{"arch": "mlp_mixer", "model": "image classifier", "dataset": "microscope photos of single blood and bone marrow cells", "train_examples": 48542, "image_size": 32, "crop_scale_min": 0.7, "horizontal_flip": true, "color_jitter": 0.1, "cutout": 0.4, "targets": ["smear"], "num_classes": 2, "norm": "rmsnorm", "norm_position": "pre", "activation": "gelu", "mlp_ratio": 4, "parallel_block": false, "dropout": 0.05, "inner_norm": true, "moe": "soft", "num_experts": 16, "moe_every": 2, "expert_mlp_ratio": 2, "slots_per_expert": 2, "shared_expert": false, "patch_size": [4, 4], "conv_stem": false, "layers": 8, "width": 256, "label_smoothing": 0.2, "loss": "cross_entropy", "residual_init": "none", "optimizer": "normuon", "muon_scale": "match_rms_adamw", "lr": 0.0049, "momentum": 0.95, "nesterov": true, "orthogonalizer": "newton_schulz_5", "adamw_lr_other_params": 0.002, "grad_clip": 5.0, "gradient_centralization": true, "steps": 8100, "batch_size": 128, "epochs": 21.4, "lr_schedule": "cosine", "final_lr_fraction": 0, "warmup_steps": 1620, "weight_decay": 0.1, "adamw_weight_decay_other_params": 0.05}
Rows from expert 7 of block 5, named by matrix and row number. Rows with one number belong to one neuron. Each number is 500 + 40 x the weight over its row's rms, rounded and kept within 0 to 999. All counts start at 0. Numbers have three digits each. After the name is the row's rms in percent of the matrix's.
# up: expert up (model.blocks.5.mlp.up, 16x512x256), inputs 0-85
# down: expert down (model.blocks.5.mlp.down, 16x256x512, transposed), outputs 0-85
up.23 099:549512480478554570481549535455461498443468540558523477548481440492472502497519527496530550543439546489448579487549472506576478487536568535513518524505497523486518495501492418537463423518525456627557491501470459453479485503453469414502536486477484505534531473
down.23 121:501515563437457476535500517452445431511525478506448506427447464526453425509461452484472513539509553461519447522540509459478515467483471471443506538488511519473507503493489477481531500486484547501477484466523520529572551531494578446468464554487547434392482539
up.24 108:558511461554489451466499495485394574507483472473573471495512478549535494459518403491588533524511512521533421494494476576537515517434533474477516537499561481471501465421512412467468557506508505538440527484464472503495521461536471478499524498475508441514501464
down.24 110:393467526453449556486512559517582476500527511454501526522514566451532550492450525550448557494508502448503550467441584501466536520534467470501557539561467557581456542531487483477497448458496488443531504532568499485539509496453524489567468396578517627506481523
up.25 116:488420486501525552459502459492558513477513480478469474442440519500462478501478491511563516539540445485528496557464534479480480525545541462542563456511526490487403504514466557535509433467470487432493471497537535465418533460433459500577517468482455554555517464
down.25 094:533554526457491512531520508586512551550478598494502515482562512454568474516356555428531486486540481452492439488465505476472492464474474523473394422457446392463551455430470526487499479481501504486452480497500526519506443518540547505500542531571543525449459502
up.26 100:506497504565562520450488450504522548499486462422495462561475442545477516533476532495438497460522505471502523487538508451475556478473482484555542522550521536581509538453483581558441552519511501456499470515516503523479412513542554476499485515468477514449454472
down.26 155:487508486450495433489513533500505512472517529514521505446527551424493486516461491470477478503532542506539554480482554534527474533477539506486448535522496429430495505556543434479548481556476548531474502448495464461529527486419473522523500433500538444457560545
up.27 110:564471493505442504441466459485525511530455502526517497582510498466537544600478502482545477549429534516511511600514533516477528484497555471495409502431517495478537538483454571567480480505453474453491605508452503441466418498430480551509464441520447533543530473
down.27 085:515455475464523458525534476505444511475500528461490513462491535502505445458518526535467511546524474473419459520450458518484585566468486611478527461549450531519515530516551454415511484496534433528464478549536487565532503491566522438457454522494456442460528536
up.28 139:468531526537451540431500504530505477490481486461500483515474468509570431494449494499511510442516531536537516546550522430516438460501526467510571553506529495503472560554476464534463454463416507531485518511528582488439492504526485485511484485497468489513539548
down.28 098:508540565537567526518471489453467527463517517493472491525483469531515471533512477486462488463543499532500502549497491533530481444563447537526482517521386487458543479453441527549529506488514410436452496570483503506567540531503514518478504505518481578530522496
up.29 131:528554579539499526507532502490498510477477581440506478488457455507502443555507459469450461489565542555466477516478479475503399482521525543478523454520509503511506511485461476470434523461505451486521531507575525495530510483538492469526523568535513569505497501
down.29 102:498512493467619516473532481522498507511508435497571568586505553542582468479488457463543524462534507499530515520522445416548521471536514536591501497545442490547513564450454526576521494565427461495472462615533516530442546493440479465494561517481508552524534478
up.30 121:516503452504459497518541543555482529475516451522450530531497543539564461510464543510425486501547511493521543498498462502506507536569488505543474579456480537466463546460418513543555455497500451479477503498449451477443530498499597495479372488487497495531561427
down.30 124:428518518450540520564422453385501523417485600479505433450506483494473481488506463468505498473446489475448580466483578551415506435433483554535449500489443525557627444454454526508518501515482504519521494470524488594558465506542430499517578445489492523500455595
up.31 111:488495435387511490463481477487523503513504473625573470451531496495497466574508515489429430592486506515438496479520515498464499489496530533519537538470528479497503472390433507540481478495525483572523568497549489493513545527543498547510414560429501518524570585
down.31 134:539564530559387522480538487561491473475481515403448465492506483535495516484467513527591529459514462478479488512518492477502524502487502465511513501498510569537474517556500496481522502557448478424459411497423457432445487520402540421473524560518505545407453450
up.32 143:445439519538490551479483498509490485467515537466482466553408495519501438508483449505518522505559501522548521499496521443466436476497505464473522568439545484502471494545426533524477449500464524521449518455511538468479521471468507503558499504555506518550465472
down.32 107:508539532503555483498470449503515488501472508526454510501520503509499476567489466429488434450502512528499545515581467491496515445537413578561492520501400470436546481418532483561497466467501410436454551566503476461536488536537522517436507484486504584550537502
up.33 091:535496544505480500484483484470432516523555461564563525458455524533537515550506535555451491516487491442536510453543551448553550485481480448463506482539517508444451532444513475565427502528600533537487528472420497512509465509559440484476536489497522442492534542
down.33 091:490517492461498541521538524489441487484462508473443475504510474484388424461530486560473471469467517490483484551480485561408505553543531540486474489489502463569549525568502445449537468541499455566485455438551508494510496487466552528557556547541519531529467483
up.34 085:545490456400551485473536523532525469511485488442460467553476483574534523574462500502497495469547492585397501556506539473494493487478527533532505456460503438550507479480535483551454443425474501481461547499476498559523546473496487540535521490498463495539529568
down.34 074:499535555513535410489492455414532513413538533433463562513457512494491505432556466503514482540460484491540561463473516547488492446515389506460582586484516517479474455490520537511598475528491415490444401523473484506510514427475459529497444553481525552526466444
up.35 078:483507522441480542472418457450577486494390482441517519522543462554491467524488476514534521507554516527469525502541503517514457491501464453467449506476532532545532490469494480529546559505524462467519517548500432463471509504514530537469482449459564484523479532
down.35 083:454420426513528438531455455491446466489536491505509527546552514488393444449527559513446538437481429461463576460487484490509531512508476496576494475532455518437461474495515490529471487518555511507448483503473472514549447447546534516456535463456454536471544541
up.36 108:490520486477484514484520557435516414490526505539434478499506438567479570475506510532462443561495493456396535459587546424489559517518423492524446505479474456537522494484518490480456513499464462516552498478517496548498507552484508537412519443488559523415444472
down.36 104:574535484470533434485598551425521545477487495528549504524410539490453562534532447529544502544475535467465511432561537514493488486504518488477562508540528478488494484516537484497522436505503520493457469572463557450511531522514469518521487536520473504452508482
up.37 085:471501449508549495498473479457492495505467394555485581526492469480484396574559532509470496507516473498502528474502510554516520483481499559532456516465498477523535502465424528502550496546489436526494508486487505552523495463440474441382558502525463443521528537
down.37 072:506505486463501530444517510492441481473470499484577562501501416512447506464456507567569506470477512413458510452444459495508560496462521506526472531490569580522531512535568472505474542519574565456477464441489444482506535543497561478523515489529440482530540405
up.38 127:465479552505507460400571460503534541471510525500443418452481484484505517509467456572558531482497563484515515496461512464531480476569508483490520499501544478499503478491504491402476413509511515549439477509488455441536476455465476464501506467512523499513540518
down.38 139:497479473515540537479546518470471528461530486578511480508517474565515459498483497436482548484554511575535532559583511530457560462525534531561521439498456514498510532525440604598456555500511478505450530562499522487500540547491543492426480510468513564493434538
up.39 092:487505505469474479419472505479556551535519507576447484473534493411446537514497530530430487512478479406463545527497487593526567492487458473513522509484518489472480473465570585530526507484467461457483539472556497462591474518525461515532538480481562560457479476
down.39 121:645541480555508499527599535541461494494468509477499519508464467504480508484502455512539519509556511550500421484459496531507525505505578464496549411503466509548505494551479420459520440478517512536536501546445517557418491525523465458507465529493449493561425450
up.40 090:472493569477476464544519505484451481483566429479498492502492497481484504482535550530503552503628453512567484459530494436520468496493520531454584508471509530551503471528502515601459474435491472450459505502475475537483551456472466527477442532504515493503446453
down.40 094:490527487549448526526491460513529499477525543449461431446445507469492499455536476442478485551451495551503454454426512578488508546496481516474462533490570412393446556456430480462541545545531498549530484452553538526505478538484561457514587496494535479467395483
up.41 095:533520491387469504514502535552543531546528491484451459426544559557495513574472567464415426555454455477474443526529490454534509532448529551560452551512477517547512528478491479490579528474545466491493413450525612480556485573557485483498530554573495510460475523
down.41 079:454464484489528523493495485384477492501506529428498539556456478484472506448545548481483491468492482513483475518517530495421518406552576504499591478500515514529492384483426468471466425587453482496544487481455460540493517493437480528499493556498519479558502434
up.42 063:556504486443513554502579559426584557566496542506508501456579477505517483525489512542528502487467498455419518507510548535471575547441504503474453513571540512459527489506522519527564555487522501451551478531495470472473510472488465532448500487502536528504440521
down.42 067:523456454515507552447494490454527543488522487510486562471541571542505483457480527521518507457478438486521478441485482529496466497479492475521550495485531536525418466517447520457483455554509454508532568480561532416476536444452475516542483550506517492530618594
up.43 077:543392498477498481479511451507449449480444511512414505469508501506469484582518545528445544513490443427553492523463584552549580497490546537496491499448526483499507523523520551478598484556509456453529470438516550550514502474515503581457495479544538532503403555
down.43 051:532506499511513519526501487462470526419508468556538551510518480509511469497553458542496496537563503537499438548450525462481460484512480519477495509489555508426518525462449574550436526490492514471455460359468443472522518457433410417568499463503491455512590499
up.44 100:508551526465553439499481499451493504504412515497468507492478518475527508593514491564473524412418472570436539502479540493548494510427483569491523537444544530466447546548475569520429486478461466492579470483492510505573567491428452523561514540518459483497586482
down.44 095:474458470530462548528445510535511458505588507563492517483499510498480468479502533385537469562556479523509510497565496504410529499535566515545530483544512424451464434499512499529496483596483547515472567507505464469467421496540525476528478525507516541540472561
up.45 119:567514508416527509512462479505537543531535443536465475475500492526446501526519544424513444506486491533473453525479545514452547565490526519509544529491517498474467476490421524538493505521440511459483492431501542423468509522469589503539495518418438505527564576
down.45 180:465524480502476466503488493430432510504429502527497494487479528509520458514500476545483581526484516492535545478520463452539482476484421478487422525396502530557535488486519533509547510417431501460484452488484553495548430518568457436477535525551563488508415502
up.46 077:572478519460492482453483481496443525523493431565468543416501469484484529501488512487433524549557480494536496489472524458486495518543516555479444456468515522493497575473562480429524575500515518479504532559484512498490550402478458532498445535556486488491521508
down.46 074:514503489513469501491427492521516516553488512522593523456495504575556484473504481542570509545492505504458495486421526515537497546506557504474442514510549456551482565520497480487421509521528569528518506480482502475484542524511496483534472463434497501494531489
up.47 119:572515491476484527507478428590517448546431477452445531486562571529511456540511487508452550505563494551462473473555552487541543479603525486423547451461481499508476469524488524483495458451507534414442446538539458526545470534572592406466497476535503492521537465
down.47 114:460479528532576547536463482459463563504547481537525520534503503448557502446513521538550573448538503478438508483416460482439469500460464557522506586479557486563485489489470494509498450538450589574457527505498483475459511472458433587514491536464482497518544541
up.48 093:457530509471501442496517454521494469528492482528488520458509606473474461537525461429457525482454544501458545483520511605447503529477483521468507420538376528546493509529552469411538501543419511512581581533493465450477473523524424491598496548501505533438581532
down.48 114:514465487450517539472514561504508515526478436478493570474494434506457473451458563563451530507550491522494478522490599488515551425475537493509541516464593482587494552523516498519555515547511473492531476534561540551403534424475552507523491421497564464514456441
up.49 101:480441486484494538504511504478442456506504520511437494459442506557507493488528484464495517521506486447542471521418587520513539452473520526472532520489526476495546521527485471488487492516503469528465551435495505503477542464473504508521502468507569513575492435
down.49 068:451567529505500490458506482530452494444482497488542476560532432515540452610534473428430440537524540536530477507562477504546492487489486501479478504487498461434490468505471534526447507431517505520504481454502530438562442553571498491518443526520471461527529503
up.50 083:525460506499512556483517479486467440490481520525447495450435496505533478499511487500452487532518506444543500552456579525502534480448520512476491544540531524471537476553465487501518480502500472495527485401470530515494517480435484537526476488488563476571478479
down.50 055:576511584456554509490484477545448461444434471546501534510506502548493466565556435421452473550570501545560540503558499516523459435498440518500525466520458461453541475455517547518451554468518464504449517436503570440508473529550498520495496526579531491537485477
up.51 077:510427512529528528511509454489469470473520498453440470413461517512437484534601508517490559505461447481566479510458589592536544470443486509504500507535551454520507455485500522484507462555507439496513502445490498477533540475543504544453512489482531493574512491
down.51 074:563609506443523518427600497457445547445524440455572479536525433484493467529504451457469493546502561527516467574541499473558518461458519536417478458480484470428501519498438521552467551552478540501446501495540556480521529470469482482556492480503550532570496481
up.52 064:551484501430465488413536511505528410508501531532450505427509483514460445515506493495495499534537521417465527497511574548502568520490527510494522553525529512445502462508508528485527506503436483516537478494491482502499513496512471597486537452538590562541524519
down.52 059:538520571430505461494477459550493547465563468522577574482524489522488465516477579412453543494551538539507438494527485546522423434436495497536454498540522514503531454475444516532487536488508511455446507555547608503545394451479407518469532528506494465503493513
up.53 113:391476491509480460482469515434478481531469493470468463519526485485480408536522452516517537470474514472488498503545511486543484492524474574460553482443458544485509536461464507518517427489544464565439500487404567467481579486491578536563505516469539489516538474
down.53 094:482485518528511446502464487427498512488459488536388549560430516449552518506492483462493422514495528464494474546580439485455419522437465441536477475468447514492457500422604474504492453519503486503494503531508447488485484512507552501498473473503471510549480543
up.54 089:545430527391577461491453497460555544502446535492521461494514516498466466568547461486592494457437537520525572550574471522544511550534496455522496520450490439491501503534517544489450423510501500587496478484487477411587494535476477421474427537512506510548516537
down.54 101:489556454570470501495549481447554421506539484455476480545517547551546499545467455516513498502580492465510507538565449451450456479581429569506517561516413501528461544451520514522471547485480503573517491600459478457459542515541501478457444455494451486546510490
up.55 107:476513506521468446499439495510491437574532483453442523443529501531502529504482547562536436481512497470508525469528460481553552505470467456557487468493515490548527448560490479498568559527538473542455588534427416439546444513523490496484492492466543534507533496
down.55 122:449515543475446532537506519547515572441484521548540490568437540509536496511526459452454514515552516492539542496451536488451510444504507544468463548428477533524504567507498507562511454514495489509499431512522518440456460439531451465552552468474497451461527469
up.56 121:582485465476486561491518480458471486410555531537510462513435500512576458448421488468469451473464524454493477535494499522534479480495529538470484487496517504489510536488501508578595464431480478526510581513554471477456519514549555456496439464524486532490474438
down.56 203:436503517474505406487447551499579467574444493498467488433528498530388501518568524503558549524469499494493556504525487480450500474518421447546483514473490471510500491508542499441414487571458486502525458475475473504461530504493478535551505502478541441487505535
up.57 064:471464540512495475477561460477518520495475537480402512474457488524483523516528521543476534507518457448506490506508551567525527562488522558504474443534480464491506522444583514463530495512544463469566564515501458513527481543483518513442577478538559484453458529
down.57 058:585505435470485598476547529514526484490501488499574475527472462465469540466466475598528491561459512478495483459452549497527483518456542409446520531590542569511491527520488457527491519493562544421506530466557539459500506465574471515558483528490452476455552517
up.58 097:482438504477584433457592519502467482519503525476503455444480526494489484454510495473515529518489507516508507524500467539515452543505501562483521476479449465491559528465502514488457432562556532528547582504493547479484486494545478427528510504554558499436502427
down.58 101:552562507505505531511509431527472559493493472518518515503489469521523536526508470506544461493516481529494461479521528522521509529478442435505484463487555575553528470536464534501480541450451502502519469475477453535492522508521541556474486553461460581541449502
up.59 081:519378558462515535489474436476435463460462486490422480446496494486450458573502521484496459546546473499559472572429510504530511554485487582559505541509572529528551505462438530532519470498532425479495501438486507512512504433434463496459486539510554477523568538
down.59 065:463583475551548544494494494503489536472478571483507471512416473488424511553541429500446501493551426533550570568519456505497460449517494494523430495550418481525524491507500492503457464566559473487498479439502506448421518535422498479439485496514523515550467541
up.60 066:519499452488597418468525483548492466479479483577489530459551466524421552460548491520505492522489472505499522514546523547516484496466510541509441495497476466509486447497552513468489445514591436479539514563499460472488466580458404510447493500532513498495512491
down.60 069:552493425420454499457538527524477523482494472442621481506460471487516496521400542568506546515477510478491475507496485481531500536414536452431477509528592552554505568565484443550496543487525539444569520419556524498471524495500558459552517498535468431431499505
up.61 099:518521563489557458508486514478496443440596603481541540523509453421517479476546546516479443414508510483528504484528481568488509507470492553492537592516470535454429559470475549501514502550558550546519465481558555505517509440539498502505437508482525503522488438
down.61 098:445513519488449502539521453493590497498443452557514453470461476606494449518536459569521453524527529496528479529437531474484472472514469537450493442470478497536513430481436526454489492493474494506522467456535507479406494512409457543472492506577463452513536539
up.62 111:498508512531446442481511457541490459512476519486559488492475409589533468468515490554507553536574552453510484500510513510545421479519517429561520565477511490492477520450475493531369531464431564465506534532474461489473490537475430459482483493541436547548534479
down.62 101:442516472488501445561451495501456458437545521531479522480560532467489521455495462393451470403496476479551534609481507572367486448558545515455492463547480445462592437531520497435495504481523477500522512500472498531507440563488468499469473484545526517543490513
up.63 074:503426525494522514527560513472414504492518552497406525400422502510528541516568506551461469529519487433550485557428615560514557508476510556477515509566527563499532495481501533482494447549525450482539488434487504508534519482517506573443502484521525465570486491
down.63 050:524558505565513565477516462527512427469463510490580478545473481510464510590426390483522519481532527552530524463574480487522454456485539462408501561554506463524482483478473529535465523484560483451509553423538524475510499464526449460612401501463493493540554491
up.64 103:457561457520512487496469544515462524472580513486489551597531554485516517483521495495540493450517503459496479484492421441467507476594499498564511531458443506476528534418499444538524512396510520521477525536517471494496487529523497542451503504491481502467460463
down.64 110:449455512530510515536529488552510476517470520605480412467442514492467553559505457468503446538470556557458504528485526519490438533519572509519503456491515542512592603567491499522525438539502403480563506461498535511464494523514494547526497524479548481482482531
up.65 112:490472519516469491412534536468504540506586528507559472470426518450542499418474544514501467489472565524551487523460495557451492530519492452506534442493517483512448552453426492504499503543432509548463520466522404491488570490459477569566480522506553512490499513
down.65 200:522529443531489492566493498493493504519363489497442468488522498558443567573456460488563505426492441443399486395538496500535536493500501498519437486539456533528445426522505504486543490495520473452526471534457585510491455481535515443455520501527475468478479469
up.66 102:588622452533516400482508548498507469496505461532468446427493502509520490472447508499486518514491483526478496461522464499494508475482488531544507471489516445507506517517533531438531478480538603455529527518520450453497537471559529489407454475544433554503503588
down.66 108:411389571526540544522503512489539521508514507506522526532512509536497539557505483523484481507495462537475528521536503492564521508471508547436484502485484474501469473538473528548490488573449436542430492484462515501541401527469502532547553493492509509495551443
up.67 107:559530499454508419457540519495480521536461502504563499507486507471489456491465502520499571527449506548476546470501427535514561505513549508515561452551534495462566492464519494512551507466525501536491501539398466549495488510527523485548581475458518550483520554
down.67 113:500457544525497529537519503569509542481480477483481507470571514517465542529513452508548453460555490510517504519564523532458482515517491520493459506398447517501417497540556532513454532443426514445502508491526467457508516510508506423502448492517510485502470434
up.68 109:568505478436530505484471444437512541510434516478477476499529431484566525539556545487556484505501442487495498429528536535496455520465479505496541473547487477473494506464526541474496527490454523425550556467504585429495515429513444554508457476461556518469480540
down.68 073:487485539510477558498536484565501498571522462513493473506529521493515550475505578592506461496482541542524513546457513544440461523571472482509485513544457432460499510482460504485524464571556512517532507484501467567413503541419452449467505529531561447458524610
up.69 085:512500514413489521523487487543562470498427441516513571488510503519488460597447516484486467502498527489470524472470480449534482556567467481574463485453546474515486530501464489555555506471468530440454505529506498536522510501514526484440506493573573552497503546
down.69 058:492542529532556474550456497444515517532518578465487528524489491533569551547522446543465524510522443511502587475387500493513521485567350528442470549515458508492515355490539469496499436552505437515546457574523527442475505481467457498465495561489602492541494489
up.70 090:473483508510494546446529419528481420421490412530480490454535528488453570553467527476481571487440500510552497495552511521548432500515569543492578460434490552516458438521532470501453485459490504497463510537471532542510415472510497522488562544464505467485463490
down.70 108:488390498517481548521535548523485570567515566492526505514531425544589471444533514531581523525551522404464495512450549472471560534466493496477515408526557467565490529495461433550522481564476519504558542474505485523457577458466501494515540480489501543530468433
up.71 099:510551526529479540508453518494438507499470560499518503548523447485501513562467456571497551529546496490461526537463535574472527513499504521502443435505526459449530444527533430534492501418502502450577565540560499461525497547508526499458455548519490582502519453
down.71 090:496450501440535405531523462527540465502548450462479515460463551447526558441496502500512475456533549491470522537463497472481469532549523491498520536559492459575436559499497592462492440587455476580476482507452534501472531477473408560593528498438514386534478547
up.72 102:496521512443508466521559447524492523534481460497466490407521514465546544494429520436470516504519461483517522568536542487441557467506474472554473529496544556500404481549559496507523458370524532469506583462495505548529482511474515515475556470559480538409452402
down.72 098:542465488521535461551458517450434512528556541592505548564529499498492406561612539501617572559530429484528477486403496485530454487488461481491522438456470457511559488479437521497497518556425494473457507509470510490447507514566430534500520545502489554504463471
up.73 108:516472501512505497539535485506499488503491497507539483470475585500458477424528511481447492515518469510496537490492476598523494491452628487530533554472558414531512558471525459532530561447487472465476566530468506451528470576541543572374559491460457490542430522
down.73 100:513508496513529575533506508430497563498547504495466541515507542520507506544500527566466489468480511488448490472536516461470506439499455555530560554547479502530383594485473575494482482591457500554521469468506482521514537446478537490519427469529562446475550460
up.74 064:519464529406502530485581468531506503513466534527443563454506508514445471491546501521467515509471480470485500528496589562543483525507491546493484475564460490463484494511540550489560517505486467429563478514483480510511496547506497495453567490511514492498458491
down.74 048:528555545521510502491516486544533495498511491514533484519497478470524521506436478528498504560462466544537518498477525543547483490456485470421545543457554545453500568491513510465545514488575602475500501441598551434560471410521597492559467512517534515468488486
up.75 107:491460484490510509495511515503460468470517527536461495481448465541492509476514462498533531496514491462526484521435602530510497482467517486519524483481561484507546436506456457467461425500488474534521525451495532461510552473438500531527500532501552515598487419
down.75 076:499573541433506502462547486546515549458412498521516528555482518501538465615488453453414477581482630545518472514640446494576516473486472562412507500455531504494528534469476552550451556487480486503489536452445506469499509522543538450561457491530510485502550556
up.76 067:545496463534551421502483495517564435500505487576479477468499425530466490539495499522440498554524482487499502518492530592503493539542571474462504491517451450546498482497474493466560460487498474530525527510508506490512489434521446531469517503538519523485501483
down.76 060:535524515512457444426537489464515481522464497472505502495440476538537495494538536514577422553393525485471484536509484535564428516440473520421501544492567515560535482453501527473488525455578535548500489414489535488519517476468470552479504465515582512471535510
up.77 103:529500521544451466477463556470552461509512407517502488469516529486577512442510451532494475505474513371514501454469549509521527450533484540531456469478527527507483517498505503595497519439559536434489477504498544517565537525490493527423442515491469533496469531
down.77 080:499503493445547534477479445434478549487481516491466487458530453531421502442457490452520478514540455516460444496424573518515488509532514482465558528465460482440474493479491495433471486562541539423437543468413502546469500563464468521565593525543473542496516431
up.78 086:527457461484528486499516498510486478461552550494461494462472497528487508521536454488508480458516477491535496574416550511522531480481459486496537558520548503463485459503460513463474460514478500491527465404531545498519503485448480564523486477515553563604484462
down.78 049:515553585423531529482534426538521501484463539520550484500507507579541493547452453474422500485520578546572461522542540475511462432562528566478508456497466454513597536482432537528481506471475413426442581480529564489498436453518508494522489518561453489470540587
up.79 106:507487572504453541545397454526464497460509505520450532466409471506456484528568530465467561537524505541467526507449513534463489497536476473473512510559496495515565475474477450481571548509456515496503528517515465526489504530543585475448483535507550528410541539
down.79 093:493526528502489414514443512494469522486484526484526485457475533526499585492475501576492504429476505502442483444548537496512443513490530416490508589471533451549514465462506486525582464457527468534470492535525541407449513461581508517450466488443479532493492490
up.80 071:555468533461543491469605457502467487521529542515464512452474473493424509509530558484486501538490486460501483554492603554534481517476477526462537496534464500480498507527550489476534459543512455449577508462490490542539469494542490504462559444475561514522465514
down.80 049:557546559452526543472531462571464531440451408508576506475518437462522520507434423531539502582463525502506461514533558474533452509460566441415556518515602587468526534463441544516486594448498530471541524489557484437502507406492529470512408496540559442471461469
up.81 148:526537476474526539426525479503513556511505450421515516507504539521471501521491503581511547513474577494520508574536519500460448469491551516447468475475548448498460484464451497541436479426475455524457493538520564516511395459466470506541556439449441440501520478
down.81 098:515464513486546452487480473473556485484455504488519456509487470559492475534506502502505454457450520555491563484521542547474546532460559541543476487493466489466453493512491514511562525481591458515524482523463533516544559487576468509545552501465473494461471442
up.82 090:522468518459520507578542531550553417532466478474564550489490512497507539514537511543519488553494485480482513494546539487445509483467489539537534436472508482507463513571506495482476441499477545525530511461551476533513422468476531499491545505485497522517509461
down.82 075:490458518490468502415436444443416514565562501491515504460518498509536435481497427462454561488552506532514460483462452424522529561539509515481534588595514538484534475462389502520483504471525486522454508512471503512530452558494459494520476553476501403476484512
up.83 104:533468508476544502467516480535481531552545497425483560515557477474470439519531506541435491477515518468474498472507496544474481506442466427541480558428445527563431514520537637548488530519547487467606457565548518515467545469521408595482462483440446499415512489
down.83 084:542441422533440480467538543533530483494490426530486582399475555576540536451458568529580466507454533491498544543456524432507467463430508555535460452521498502508547452502519520469514501544480470497543566454487512511505512492451490456474464558519484473495514524
up.84 105:506476522491520466477487473515501556506479519535503479509463590501471535462551539423448486473501539525481510529550521526492488535493502568577468534435508495492526507536478526554557484508469546459440590463489532475491444469410500483524450519481466477503519539
down.84 176:497506476471434499448438535473538447497528473481496500458520434492410467517489479490538490573522548509518559464495525456532511464533493477424482493495532527513517469482490486495502508435475397495528430523435516550497536483534530533456469496483529479488499477
up.85 127:497431536513481483434503461462493526467529485495501515516444508537507411513494434541546536550538490499538519510515467494564469451513564437482590535495518518466499490460495541498439482556479513518477452514558501460497596474481499526588499500503498519515490447
down.85 136:462552502541520477613532466563505444446552458475442470538539492441523515530545534456470461483475498513515475530601431472412490557529448578489480472474461522456488510510457481510521560436525502473477493475495497527526468562474541442461436479481474569479466469
up.86 089:542475481481505505533486475512501506458452488507432475428553515489531477487527448496447509506460450504541613512513507567490488529500480544504479466478419459510466478481505503493535401493464532481483509572504466508492552564522469420418497469544492513519545490
down.86 096:527529513434471475474514511500486504462457548487505511550413544478470462518487526538499519541512484485468448461493504518521463439464498428477565600480546512604563444474541455546483474565532525504570467476538515484521490450512534504529478450483560449495481534
up.87 086:488464486533498505567546468493482472533507518535489520497564454559476529442468437524424527447477501501486550564474566544478563477480453480453495488543503496509555484499544460482501509493469533465534512572479449543523482551499420481438563537497444489484504529
down.87 097:495509434535425527524531537527449584546528413480543547467528489507508445530525498469402557539523488503462419500458528533530460511463519483498502530433562502554414527546504467564438474504473592523554480440528561518498514487493519497473526490500472483515490490
up.88 079:526524461464538497458470509489482571535501495501449478469432463492449496484585505556559507480442448473419564462537552480549518474489514517511488538557465497522496545560472455500535510504486431458485579486521555537402483463537532565449509466498512549458496494
down.88 100:495468501489513452545480548500521476462516490486497443515526487461459492465465495515489558501518542523639463546538436497532469580472513484421500454452534532478506495456513440418512419494483521513537453513408526471598580509510454482518370557570482426443475514
up.89 100:527464511470452569531447424463510543505476444490415538520511490467456549536547529468523508503497482487464601538486514503466439513515526490458501516525538518495454504562495453522512455466536557453487469535545494525570498434463511463486533468549499496458592484
down.89 137:467538444532496523463524484541496401532564575522543442516517496546518486483556488535479519476521504537489411419478435579531528486498473539498533508496522457493590479429520504436520526477476430556524581495470510460428527570532499540528456474556521536474525531
up.90 068:518529492445493487457537481472483475526394527474507528471462475450519546530529529510489483481527566438489584435568553542525537569458470509534428526474492455497457511487576533494509593519546506416550464491508457490546468532503465445459483507506536477451530525
down.90 068:511413552527521460492419554562548477515485474471500477519549471478549512492494557459560520471513518465537550478545508464503501499460505435533488523536481568538496547486462460475557524561538581474432503572530549468556427488516421548556498572479499441459498463
up.91 065:512508464551567465498465444496534504565453453467462484496541478471469473526527482514460525537500420514512510434519551636553463466468525550572449517497576494473543538451501465504506494551452452493534533459534520536485460495480479529509519449513553503448474581
down.91 042:499556456477531494560479491516478560546445539464582532501511478439471516452522517517512443550491554449492542537533445481513527536521527489466540460460523510516505541496518500523494517527549541509466490476501499597505513570504511501548527451463525478450540507
up.92 100:458508498498452515510485513522488505438508520518544453484512485524497521536491458537498546479539562512480518490513437503476504397598457480534498494484549517529622547476541559438480509499571532516566484454468520476503482541476543494498454537493455504507472483
down.92 101:494423501448545559447487489492512496503496517468454546470468505489495477512544499463497502499521523504506486531477527471460454521490484512502519369450487459504469556496522544448492504517501538426516529553457543525444546423435545499459511445437513510491553403
up.93 110:444483528489451523483481483552485539474506441483482526464538425514505523567475529499557493488517510471473544499472498461512436451551501510466518524490522511439500497504481467462376506412468539470472515491473566531504487522451535525475513494477527559451466472
down.93 118:602477444516572454536525496504514525554490537578533463537434516490549427518479526496561495501493533506542490472472470573560512564452464557526481511527490440527504577524482586510551517619494459515450512572532425514518520493551444506448563487503500516553481482
up.94 085:508512560539534530521467514509478497534524460524513553521525485408464509610482552502517418508472507430447456595562560507429556456530466504525410480563480558477493511486524457426493519504572484460508486507510468447532544527469460543462526461465517523491552546
down.94 084:491428501443496520478486504501546522552511502464519518531488488455507496487530569571540543548555466495479521460463492526506506518537626525496554442489535561566490504510533553517534512478432530487472563579433557519480526447507471475494539498457536509510446484
up.95 091:466470489400467571455465472523566521473497443485509514517492543552558445567471518489536475482503485497493537525486477510468517430504466414553504544455519547489512527533399561620511537508437457407489450519488577575487529463566429475525470492495467524500437508
down.95 064:529527545528573537575447471449578496517537587487535545468535480529478574514498493463431493520534398521549547473431483455439487485536433518521440519527406460451553449495556460440602440527467452434513441508492469474486420546491482470489462533555491529521523480